From a checkpoint of a small audio-text matching model.
Model: 8.45M parameters, mfcc input, encoder norm layernorm_no_bias, encoder activation star_relu, encoder layers 8, fusion encoder width 256, fusion encoder layers 6.
Training: soap at rate 0.0014, 9400 steps.
Rows from block 5 of the audio encoder of a small audio-text matching model, named by matrix and row number. Rows with one number belong to one neuron. Each number is 128 + 32 x the weight over its row's rms, rounded and kept within 0 to 255. All counts start at 0. Numbers have three digits each. After the name is the row's rms in percent of the matrix's.
After each neuron's rows are labels from the 100 clips, of 14848, where the neuron reaches its highest value: "peak on" is the class under the peak. Only what is clearly more common there than usual is listed. The data: synthesized solo parts of chorales (CocoChorales).
# fc1: MLP up (encoder.blocks.5.mlp.fc1.weight, 768x192), inputs 0-95
# fc2: MLP down (encoder.blocks.5.mlp.fc2.weight, 192x768, transposed), outputs 0-95

fc1.194 097:148062129146202056087143097164128098130069205081185107094154126042135138141181149128105105160082099139122140097131119122121165195118123092134191170100128128105111144207138208144094139100123132071136091097153148148162109132150134114136120081141100083119075148161163115146117146145112160145
fc2.194 093:037104146141104082063104132103153152141133083110193198098085159091176067176118109123151148131146185119124138132118160062182102061108189164105088126161094125109141113128164094124100108180106169125074100175096134107151130129114107082126139146233145125081111152130170144143138111095139100155
peak on: D3

fc1.122 099:112078194077109133085115156142114126158201100158068162116101116114132103190073119094110158164080109109184059180159129164122096137115158188152140146127087126155106145145122083122124058166113184093164130100134080084131156143143117080123132159140185093089132114115218100134165136093116122105
fc2.122 106:128078094184179110110087127117081167102070143133130086109165148086190043126115148123097206147157140133115176151108143120129132090124136174150111133124157076122149140139157141104160076124113117162135098170130136115154080166105054098124133080106097112161072176113093061134141117203106160195
peak on: D#4

fc1.365 097:118163135074141097153135067166172078151138063158130114108169096126183168099123166139143125108103101176127127144155088116152120141139115161118152103129103070138155156201131070103177141147117108189134136112185144187122123122187207141165070105161162119106138099132106138120107141106093155096
fc2.365 091:079120101146166102100071119094076185127099131067112185159114120131144144153105126076148173148121097110085141185118184134118082117181122116109181114138128161133200159148158153118126113113133162109152085183152102092145102193123070133141126144161137128160096135118180103191175094132133123156
peak on: A#5

fc1.714 091:125103119079088083112188108123155134122138146180139120100174118112130131098117123139160148117096102140121161128082095101129120124069167140144114166117126169098109194185179142151096139101072123095210127144122081114142114162114130187191110162099096135145103157169115125176109163137112148182
fc2.714 100:115138108133136119116127102158114151071090094109107231077114120134198079132080080112123152120130137105111087219125173140119104067094157129168142114088133096141120154168149162127152056096160140121104141125137171124145110141084159104171146200223140147092089146108152126149137160097098079141
peak on: D3

fc1.761 104:142165112158089116111105107180096153156122082114109162118175089103142124089103166186099126125159126112077101140097131183117148186156092126170166127143130146186132097134122150090153094074136118127121090061119105234119148145085102120154123130094164164151106111062133118162118125106088137115
fc2.761 100:110105091104150115072079122102134145070076116138115110104136144038187108122135130095177173122121143114166106149155098126131104139104148149155097107127123112145101158163148059128143114186145168156188096128164149112137062124163087097107169135157118136124117153128104112153153144168109108099
peak on: D#4

fc1.605 104:107134093079121125165117139136182174103143166118128186103129121097106053093123117147136104097069106110165094115129111184151083080145068209168162105091099122156169144142086175116153127162119169192116110116120130138109115125116132124177132110131234086138132208099129131160135128151050130094
fc2.605 093:132118125134192112090153114057117126118064144154149130154147119170150163110102106092101149176092123122121155196138078131157134115115149158106133175129110172105153194236128104138143107093111146109153122137098112089145088147153132137120122099205175100130165140194165032158122119183091086142
peak on: A#5; silence

fc1.246 130:103150093026136128175135074117106108152107107130098146127174078094160132133093147137145151123120109138146094128052140155165112112117098204103121104127095092161149150132139121125119083128070142152148124099168158169089119124124152157135091121141191076193141124140088101180085101168091071115
fc2.246 109:121146134142187116133172117101096081112041160172176077139131133158150143098157140101081169134112126129143055187114137104186112141171101179097087149084114193170159200230123203146143072151107099124128134160118151145105136157164100118151147136147183145079159153103182101154107100133084144147
peak on: A#5; silence

fc1.513 096:142129130106107116100134134154159124159129125149217120075114116140163093167099123206117128111119091176157179144086118056055162158174138172122102117084071168207123131091157127122118172143152109140141149113141087144107176135119130195159153089152093105151145122153176120126059126125125059180
fc2.513 102:146115082067171131118058101160140135072112121159127163127130115097165091124053059127140144090117180118099072194081145091131133143118109087165136184132112036110153153184141119101145077118128145106222124142136157115125087149145157107200108155099091149122108102147165125128158115110073103088
peak on: D3; F3

fc1.327 106:099074075092144067088104096140159076128140122093129117151097112129133120129122147136147161178157146126169032125151158134097062118130129071150125125123100118177093163163105123109091182167178126115149111109089113173170184117134102156136118114111169126083139063082113145172174148092092143156
fc2.327 108:110087118142087133097053105144100116114158149089089162124114110070144083076105053167144199151107121116101110159127177162136159193148122162162081131133145152124091181151142108126146127101144116155141125131140135097102078130102094046102159118181172111089140207111107102109149087112058127096
peak on: D#4

fc1.600 110:167138111068107169189078096119068107151129160157098114133188091117173099119050121143132174074165115144153075148121108158116051170070138103097114116166171135182151155113155103120108125108103157122144121114145111201181103163192167103148116120142148148108119128101095086090115058104127101115
fc2.600 094:127101135174155095122129098116117139093081105090119094103154129100119135098146103131152138089141077106118090178080163086188117169151119204142104064086124109172155181158082113097152114169103094139128074163163147074095054130122079104186098171194156119146121169118167031150146118212057141109
peak on: A#5

fc1.392 094:108154149126169054111125106130186108124108123121138163179177138101129124134098148119114146147139159158121162135121068115080198106124142161111142156153151160123070113192186096143174136081056085113150140128150086112190039133194143119125141156122137092094105156137131155095120172134138176079
fc2.392 096:135090160105125078060121138140146151116139118098125145054116150105176097149145074176180125116109103148029149146145138114206078090093099124115148122100105139101147143154169126132081112099109129129162085115150152122140110160088103051107087168173155132134125106205131131195136126087137110111
peak on: D3

fc1.446 137:135106081088126111209125093136113115100139089108105117130157098112179184114067134145164098114127139124129037155100119119157035168154090215103152092110111134138196145123155057105157108125090124154140098135162144127088115137160165147153148160152195083168128110103118137179105099126110105101
fc2.446 118:112173080100144155129134110127166168135082147142103150107161108099152090089138116069056177106146126146156133190090156113168064156139118139133066113130120189102182188199121172108145091120103153119173119132172108122103092158130151112153124139205155108176100142091145082134194119170038110160
peak on: A#5