Weights of a small audio-text matching model: encoder layers 8.
Rows from block 5 of the audio encoder of a small audio-text matching model, named by matrix and row number. Rows with one number belong to one neuron. Each number is 500 + 40 x the weight over its row's rms, rounded and kept within 0 to 999. All counts start at 0. Numbers have three digits each.
After each neuron's rows are labels from the 100 clips, of 14848, where the neuron reaches its highest value: "peak on" is the class under the peak; "strongest on" is what is common among them. Only what is clearly more common there than usual is listed. The data: synthesized solo parts of chorales (CocoChorales). In brackets: how many of the 100.
# fc1: MLP up (encoder.blocks.5.mlp.fc1.weight, 768x192), inputs 0-95
# fc2: MLP down (encoder.blocks.5.mlp.fc2.weight, 192x768, transposed), outputs 0-95

fc1.444:477509487501564482519515431517494506569510549458466499537568536534531518574503522496479450540521459558572426503488555515537555483382504539451560414457526499458592520566465450523481479535487525487474450524500523468533591496536512504549530459432474479413551500479464520520535495525545538496
fc2.444:481474475486519553522449500480470526478473536527526474469524454511561401526448466521492587503474523479464519583541502526452494451479517446545480566474532459439537513533497493496510429464472484553563532462561489488477422479506475394527516480481506507566497628542520399524535520555506482556
peak on: silence (42); E4 (27)
strongest on: note E4 (99); clarinet (57); note F#4 (50); viola (37)

fc1.30:515444506451513595564456503519450510620557491546516447493505525423513432491492472529513494453590430513514473497554499526529528501467533448515521469601481480430463507515472536514419475469499521611485483510497557512472478452482452540533528476507477423493485513487476518501523394479458510457
fc2.30:534488469582555448429443465420490517513562509531472430531494490506552545443470467480526607547477547487479493494456492459493507565490541548546544477472510484527498501518420450456479457541515433402518428491500478459495472571527476492569494514494545564509509560442498491583513427554457506539
peak on: A5 (51); A4 (48)
strongest on: trumpet (59); note A5 (52); note A4 (48); note F#5 (33)

fc1.613:484502571521551581517523516475457496433468498488558582498511489616511476492508527453418483492476517504433418555511508483503488510484536509542532472505489503537505482468458504476547537446534516440587491549511392508454577432499507526586455514510555477568522434457572536449466553472529559495
fc2.613:482476543466544496512455447496476502547425466548476485479503515481493474487493489487492565449472519527489567563467539540462474536532514548499513492460566441498501511531514460461509442481461454502510466499568552490561416522518439477496525458499500547576483505581481504573542481511400465499
peak on: silence (58); A#3 (31)
strongest on: note A#3 (100); tuba (97); note G#3 (53); note C4 (40)

fc1.739:489498514539592485569495587538462443453490496401513562509510448469597552513439471452470498447434557525498499508523488483434438517502479579597484465527548525449495493390544502482492507463484461485536490475540482505524499472514518548497466434568529499566529484459520551541476523491525467421
fc2.739:535501417489500493537528439476475545468450459500562548491492522434503427551514432530485522450521491486524506573523492508552518555536513537498467436500570471509531478583510527480481452475468520546477493512516509526468480500515524472535503528548571489504440502582538460526548532572446501526
peak on: silence (41)
strongest on: note A#4 (81); horn (77); note C5 (47); note D5 (32)

fc1.572:478469454519493491442482501459468475582495469495550542535526427469518512544502478525539470467579468528515475509550473517469531493489434521470504524602500491518510529572539533509510476525533576520550449452495454580470538586465527470486486477485534457563560453512518486557536433405505539502
fc2.572:453439507517549459468447471460553498519462567557483439568524447490598490484460478473541478556520508475512520562465498497485500512496514593459504510456502507462571486549457483492495440547477523494482404583501550559494427478443475501471561568547585532471549561487498494531579509574500514512
peak on: A5 (54); A4 (44)
strongest on: note A5 (55); trumpet (51); note F5 (46); note A4 (45)

fc1.698:456439515488434543489529586445515441538499490557531440562508508437562465564448491517500485457487541549496494517516352483539472493490496480461496522523476455480501519539518434512428479504525554532489554421464504543503470498533527502520537495466518471501511483474558503542550453450503509506
fc2.698:530479534508537516452487452518487561489467475508500461514429434459551504468502431483535525505524528455518425580462542517486518541517535579570530491500578485526565575518478451463515459518500524540527396557507501474526478517472479418539528546542540552556523488524479518560560443504480499509
peak on: A5 (91)
strongest on: note A5 (94); note G5 (65); note F5 (56); trumpet (39)

fc1.482:536591596496566488489567460463517461509472492471544540497484601550483532414511500397432477441490470540486466472543465435537550483483539572459596484501479553437473495497514451498525511469474518486513476510467527529557532466580506493555535507474428469481474479505465512506481545477531537459
fc2.482:448516482496543459509413480512444564525558504456485560536472526506489472484551522485525483536466502545429555488499520543510489527522475510493558515506498555439484462578508527489453448424453540512530497491541429500512516502488481523557464516483480512637500469508532485606493477561509480489
peak on: silence (95)
strongest on: note F5 (97); flute (65); note G5 (57); note F#5 (46)

fc1.316:527538505504432515516521560494542537459559484532486581515499493463483516481484530499444556458490487519502546535389525507444502560571469515541418501495507538464468447479455552551452463484461562545568444484482493531520506472455500496469529544472495500540493507463462556506499523547545592493
fc2.316:578492445475546449516513493417491471466482399501480454481416523400515488510464520532579589424512558466513557499520454514439535504510460536562488466508549469566542453567494486437499434537542551526511454521543459487444464485440419488572494530467475527567451441506522482526505477517461464465
peak on: F4 (93)
strongest on: note F4 (100); note F#4 (78); clarinet (40); note G#4 (25)

fc1.584:540535519530538486551590543534520505508527545506482483465427447551551462429445471495427514497528553522453529576430483464533463460451532482526442518506450481511488566435539535452515455440554448503529491541520488486485529443532513485515479429523478502557554485484470491430481530564529506396
fc2.584:491419519490508517472448413441468489496442496515460488502473495460540507431515453447502557412466534461535481545490443476516504540493530495552540492438544418484553564553510464526550504552496487490512429486533517487521443507557474404537501523549480540531481450556554455555532495509421463481
peak on: silence (97)
strongest on: tuba (100); note A3 (42); note F3 (38); note E3 (30)

fc1.4:519513535573569385523485530484552461477539505510564544502553552415463498467484526556501552505456514486507526440452513472465482544486499542494499539542530538562482480509506550510403538543474524537552450563486468527469461516447494450544532490511521451491507554478501588523515571503488515472
fc2.4:581503490461495472500435515465462531531599481488525451471492497423536521537441502548514533440509529484538542546554461487440568458519512510494498501576472520484497460542499560432509497500524529502545519512479493490557479500488423486581515422492520485543466533523590414466495513465450542482
peak on: F4 (96)
strongest on: note F4 (100); note C4 (65); note D#4 (41); note C#4 (35)

fc1.175:463524466477455500495519482490529568486565495518499447515505507478542479421441455561473480377527498479508531497405564492511531535514510471526470483567492533486498448483507514455412434471487527514536453525460489586505449479446474492498484498548500494556471481446531542542487546534460559467
fc2.175:595480429478455512529421502480494478460502386436509490484493547450512466538456517588562525483505540490488519507505478503406500538525480526454531517458546473529545488537518502499509434488516559541545439531524468473511445533484468509543543472528458485520471469454503461525538474479463465496
peak on: F4 (100)
strongest on: note F4 (100); trombone (44); note D4 (35); note G4 (31)