config = dict(
    encoder_arch='transformer',
    model='audio-text matching model',
    dataset='synthesized solo parts of chorales (CocoChorales)',
    train_examples=39062,
    n_mels=80,
    hop_length=160,
    input='mfcc',
    spec_augment=True,
    win_length=400,
    encoder_norm='layernorm_no_bias',
    encoder_norm_position='pre',
    encoder_activation='star_relu',
    encoder_mlp_ratio=4,
    encoder_head_dim=48,
    encoder_fused_qkv=False,
    encoder_bias='all',
    encoder_qk_norm=False,
    encoder_parallel_block=False,
    encoder_inner_norm=False,
    encoder_drop_path=0.15,
    encoder_subsampling=2,
    encoder_layers=8,
    encoder_width=192,
    encoder_positions='learned',
    fusion='prefix',
    tokenizer='word',
    vocab_size=56,
    fusion_encoder_width=256,
    fusion_encoder_layers=6,
    fusion_encoder_norm='layernorm_no_bias',
    fusion_encoder_norm_position='pre',
    fusion_encoder_activation='swiglu',
    fusion_encoder_mlp_ratio=2.67,
    fusion_encoder_head_dim=64,
    fusion_encoder_fused_qkv=True,
    fusion_encoder_bias='none',
    fusion_encoder_qk_norm=False,
    fusion_encoder_layer_scale_init=0.01,
    fusion_encoder_parallel_block=False,
    fusion_encoder_inner_norm=False,
    fusion_encoder_positions='rope',
    fusion_encoder_connector='mlp',
    init='lecun_normal',
    residual_init='none',
    optimizer='soap',
    beta2=0.95,
    learning_rate=0.0014,
    beta1=0.9,
    shampoo_beta=0.95,
    eps=1e-08,
    precondition_frequency=25,
    max_precond_dim=512,
    one_sided=False,
    adamw_lr_other_params=0.00078,
    max_grad_norm=0.5,
    max_steps=9400,
    batch_size=256,
    epochs=61.6,
    lr_schedule='cosine',
    final_lr_fraction=0.01,
    warmup_steps=470,
    weight_decay=0.1,
    adamw_weight_decay_other_params=0,
)
Rows from block 5 of the audio encoder of a small audio-text matching model, named by matrix and row number. Rows with one number belong to one neuron. Each number is 50 + 12 x the weight over its row's rms, rounded and kept within 0 to 99. All counts start at 0.
After each neuron's rows are labels from the 100 clips, of 14848, where the neuron reaches its highest value: "responds to" is what is common among them; "loudest" is the band of the loudest frequency at the time of the peak. Only what is clearly more common there than usual is listed. The data: synthesized solo parts of chorales (CocoChorales).
# fc1: MLP up (encoder.blocks.5.mlp.fc1.weight, 768x192), inputs 96-191
# fc2: MLP down (encoder.blocks.5.mlp.fc2.weight, 192x768, transposed), outputs 96-191

fc1.427:40 60 62 57 60 53 47 35 31 47 54 53 39 50 37 57 62 47 25 55 41 49 62 57 59 47 45 41 73 35 49 69 55 58 38 57 61 39 59 49 52 75 64 78 32 47 29 55 37 46 43 66 45 57 33 57 25 52 56 66 37 58 59 35 64 44 24 35 61 42 41 44 65 57 57 57 58 60 43 58 57 28 51 32 42 53 53 49 50 41 58 52 65 52 47 65
fc2.427:60 61 47 44 27 42 48 58 49 65 34 40 54 66 48 65 39 66 53 64 38 52 48 46 53 27 46 50 42 42 32 46 33 32 56 51 67 57 35 61 31 32 60 33 72 50 42 37 51 43 51 41 53 50 81 45 59 48 44 33 55 54 31 50 74 37 54 33 61 42 52 63 51 50 39 44 26 47 63 49 46 44 49 51 78 31 61 48 74 58 24 50 31 67 36 57
responds to: note C#5; note C5; oboe
loudest: 500 to 1000 Hz

fc1.746:53 32 34 55 52 68 41 42 49 50 54 52 45 47 45 69 50 37 58 50 46 60 46 30 47 29 53 36 55 52 67 60 65 44 61 20 44 75 47 47 17 54 67 51 58 46 31 47 47 49 59 52 13 55 31 73 30 42 33 52 67 68 57 51 54 62 54 63 50 60 36 53 47 44 74 39 49 44 49 49 41 57 59 78 55 42 69 51 52 37 77 51 62 71 32 58
fc2.746:74 52 75 48 40 46 44 64 56 59 49 59 48 59 11 58 44 67 19 48 39 45 42 53 53 45 48 48 51 60 42 41 58 39 42 51 69 59 27 57 31 51 51 44 55 42 31 34 42 42 30 70 42 42 65 25 44 58 42 43 59 48 42 33 62 35 65 25 78 47 61 62 56 51 44 52 47 46 42 55 50 55 54 59 49 40 52 56 71 65 30 36 59 41 60 58
responds to: note E5; violin; note D5; note F#5
loudest: 1000 to 2000 Hz

fc1.352:44 49 40 68 50 29 50 26 56 49 39 72 45 32 55 39 56 56 48 56 58 67 32 40 55 48 50 35 48 48 65 51 40 63 62 43 36 81 27 47 35 52 76 41 67 43 23 38 41 71 41 32 48 69 48 40 46 42 23 48 73 66 65 46 62 47 30 53 45 44 33 55 41 39 74 60 59 63 53 54 44 58 43 55 78 55 63 65 36 51 64 48 64 69 16 52
fc2.352:65 51 53 46 49 74 36 53 56 56 58 46 48 62 19 62 39 56 35 62 34 45 58 44 61 34 50 45 54 58 46 69 63 37 48 61 63 54 32 40 35 56 53 53 37 49 37 43 41 26 62 58 32 41 55 31 49 48 54 47 57 58 42 52 50 38 74 40 69 52 61 44 37 33 47 61 50 47 32 36 44 54 58 47 61 37 47 53 75 58 36 49 46 43 63 55
responds to: note E5; violin; note C#5; note F#5
loudest: 1000 to 2000 Hz

fc1.626:60 54 45 37 61 54 50 72 35 55 33 45 47 43 47 65 29 43 36 55 38 63 50 21 53 69 35 30 55 28 49 59 58 68 50 46 46 49 61 48 36 33 69 42 35 46 43 52 59 63 43 55 51 64 57 32 51 54 76 71 24 41 66 41 57 46 45 48 58 47 49 54 31 52 58 55 40 46 55 56 15 54 44 39 39 68 44 50 39 43 56 49 53 43 58 73
fc2.626:47 67 56 47 51 48 81 51 56 51 45 59 60 71 49 57 47 61 48 48 29 65 62 51 60 40 60 32 51 76 46 31 31 39 51 46 57 46 64 67 38 34 44 46 65 58 41 40 38 40 50 43 32 55 59 19 63 54 49 37 67 47 35 41 66 49 43 40 57 53 46 53 50 52 24 36 54 30 56 32 42 29 42 56 65 42 59 52 49 50 26 52 46 78 43 59
responds to: note C#4; note E4; note D#4; trombone
loudest: 250 to 500 Hz

fc1.531:36 36 62 59 30 33 72 30 52 38 60 53 56 46 69 39 54 49 64 46 38 61 51 37 55 37 41 33 48 28 69 46 54 44 64 46 66 67 45 40 55 58 47 59 52 47 35 71 71 67 47 72 59 54 54 68 47 52 47 66 39 48 49 49 44 54 60 34 52 46 37 51 57 55 36 64 51 45 73 52 77 31 56 59 54 59 67 57 57 75 46 69 54 54 61 51
fc2.531:48 69 27 59 36 56 72 68 36 61 46 55 31 60 49 54 75 42 52 52 40 43 47 28 58 55 44 45 56 57 31 45 27 58 47 41 47 57 34 50 37 66 58 30 58 54 36 43 41 45 35 35 57 54 80 39 46 59 43 54 55 56 60 54 60 24 55 26 59 53 38 67 34 47 51 54 49 43 63 47 35 59 40 47 61 35 47 54 50 41 36 48 38 54 63 58
responds to: note C#5; note C5; flute; note D#5
loudest: 500 to 1000 Hz

fc1.197:39 37 39 62 68 44 54 42 32 64 43 36 65 17 46 49 40 60 58 46 38 29 62 27 55 76 55 40 45 70 34 41 44 45 45 51 59 64 44 43 40 42 65 60 45 48 49 33 54 56 62 53 47 71 55 47 59 52 54 60 56 44 45 43 51 47 36 50 36 42 67 47 47 65 68 40 49 58 62 70 46 52 41 47 36 34 66 58 47 62 14 60 31 53 67 46
fc2.197:40 63 68 45 47 58 37 44 57 44 58 66 50 60 56 71 51 52 32 36 46 40 57 72 46 34 60 47 55 59 46 43 72 34 60 50 52 43 77 63 51 41 51 48 38 50 50 45 43 45 47 35 53 34 62 46 57 62 48 40 46 36 30 56 63 36 67 25 40 55 47 46 55 48 42 53 49 47 54 33 42 54 71 66 49 47 44 45 49 51 51 37 43 60 49 33
responds to: note C#4; note F#4; note D#4; instrument: viola
loudest: 250 to 500 Hz

fc1.281:42 62 36 42 47 46 72 63 43 60 39 22 71 43 37 44 44 52 72 58 25 59 55 46 68 33 24 43 50 43 41 60 41 94 76 45 34 59 62 50 35 36 53 61 37 54 50 51 56 56 51 29 41 55 58 63 50 55 48 52 57 34 42 20 57 63 57 48 82 35 61 70 47 55 43 48 49 41 48 42 32 62 54 56 27 47 46 52 71 56 50 30 63 60 38 70
fc2.281:58 67 61 49 64 52 70 51 60 57 53 48 56 84 42 58 34 50 47 37 31 71 68 44 64 38 66 37 34 83 48 55 37 29 51 62 70 50 52 47 49 42 57 23 57 51 32 53 54 39 43 51 35 45 58 25 50 49 46 44 64 51 39 51 55 53 48 48 59 46 40 55 46 52 37 26 55 47 62 34 47 32 41 51 54 48 54 59 47 55 28 42 49 70 43 47
responds to: note C#4; note E4; note D#4; trombone
loudest: 250 to 500 Hz

fc1.537:71 56 44 45 56 57 50 32 71 67 50 77 59 47 43 37 52 65 69 45 70 36 43 57 44 60 74 54 55 51 44 51 39 58 69 40 38 40 32 61 19 49 50 35 49 53 62 52 52 38 56 20 47 68 27 41 45 68 48 72 57 47 53 49 48 51 50 62 51 52 62 31 55 40 56 66 51 37 51 44 52 54 40 25 38 55 63 44 45 28 57 37 62 47 53 51
fc2.537:16 40 52 53 56 49 38 59 46 42 58 45 53 62 49 64 50 40 33 52 19 64 38 74 68 38 67 36 35 52 55 39 69 42 58 60 44 65 75 67 55 66 62 55 51 35 49 47 48 53 57 48 56 49 55 40 58 44 54 44 59 47 50 58 54 52 51 41 47 55 54 71 42 67 31 38 54 64 52 46 33 45 66 55 68 39 44 69 65 54 16 51 48 53 42 22
responds to: note C#4; trombone; bassoon
loudest: 250 to 500 Hz

fc1.394:55 48 55 54 55 53 70 66 64 46 46 56 61 58 49 77 35 60 57 95 54 53 44 57 36 37 72 43 49 59 64 45 60 41 35 36 71 50 25 46 38 44 50 59 66 47 48 34 34 76 53 38 43 48 47 74 54 54 47 32 74 50 50 53 59 69 45 55 58 32 52 57 30 50 56 29 45 61 27 59 58 65 51 51 75 64 71 58 44 43 51 47 66 46 47 62
fc2.394:74 45 58 63 47 58 61 58 61 60 58 59 54 75 36 54 54 51 38 59 32 48 39 52 39 39 41 38 43 53 55 57 50 47 54 44 63 77 31 39 45 45 52 43 44 32 47 31 56 31 61 62 46 46 60 36 46 52 50 45 78 50 45 42 43 34 70 47 63 46 73 47 61 34 43 63 45 60 51 44 54 58 59 70 53 43 62 66 73 68 52 40 56 42 38 65
responds to: note E5; note D5; violin
loudest: 1000 to 2000 Hz

fc1.677:72 60 51 46 44 49 63 53 53 39 53 47 58 40 61 54 41 48 56 53 15 53 61 42 45 47 53 44 57 40 71 63 48 75 34 36 50 30 47 31 46 73 69 68 54 56 56 50 47 47 44 66 44 44 69 67 52 68 43 42 39 42 53 61 63 55 45 35 53 34 50 54 45 49 39 41 45 38 58 57 49 53 48 47 50 56 54 67 50 66 72 55 46 58 38 38
fc2.677:35 62 61 53 58 72 52 47 36 67 59 36 36 62 36 46 58 47 45 43 27 57 48 61 54 69 71 25 55 59 40 49 47 45 67 31 48 65 57 64 38 61 62 42 59 42 54 31 58 51 43 57 35 59 40 46 64 30 45 54 53 56 47 20 63 45 41 39 66 56 60 61 52 45 48 37 38 33 54 44 49 29 67 58 65 48 50 61 49 37 36 47 54 71 44 41
responds to: note C#5; horn; note D#5; note C5
loudest: 500 to 1000 Hz

fc1.757:59 54 23 45 44 68 49 49 48 50 56 56 62 30 53 62 36 50 25 70 37 41 49 66 53 54 46 43 49 49 52 60 77 64 39 59 47 22 44 44 45 50 65 49 51 67 54 50 69 52 66 64 42 59 35 41 57 63 43 50 31 51 61 50 60 52 77 41 51 46 49 40 58 66 58 62 38 39 61 44 34 30 29 43 42 30 46 53 48 43 72 29 36 29 44 33
fc2.757:49 70 58 54 52 60 42 52 48 73 70 28 59 80 38 63 62 29 52 57 39 58 50 56 63 65 65 43 57 59 53 63 42 38 56 39 61 68 52 40 49 55 53 51 64 35 54 40 36 49 38 50 52 62 57 44 53 31 52 51 64 51 41 40 46 31 47 49 70 40 65 73 65 44 36 38 56 33 54 31 52 51 65 71 68 33 51 67 64 45 36 48 52 67 38 55
responds to: note C#4; note D#4; cello; note C#3
loudest: 250 to 500 Hz

fc1.401:57 31 50 53 53 27 48 37 56 51 35 48 56 72 43 48 31 45 55 60 28 65 50 46 60 49 48 39 78 27 54 51 53 76 46 71 45 50 36 46 49 60 60 64 60 61 34 28 59 64 59 45 45 60 50 54 54 62 46 33 16 45 38 57 72 56 70 46 57 32 27 48 55 56 67 48 27 42 59 70 42 67 37 42 41 38 33 58 50 63 68 43 67 32 57 63
fc2.401:49 61 60 51 43 71 40 37 51 68 67 42 55 74 52 60 61 57 57 41 26 57 49 53 53 38 43 46 35 61 37 43 52 39 67 45 60 45 44 60 37 51 54 38 50 40 32 26 59 44 39 41 46 63 63 47 66 30 38 50 71 37 46 39 56 37 64 48 62 42 56 74 49 32 64 35 45 41 46 46 44 47 52 71 58 33 59 49 61 57 37 33 61 75 27 36
responds to: note C#4; clarinet; note D#4; instrument: viola
loudest: 250 to 500 Hz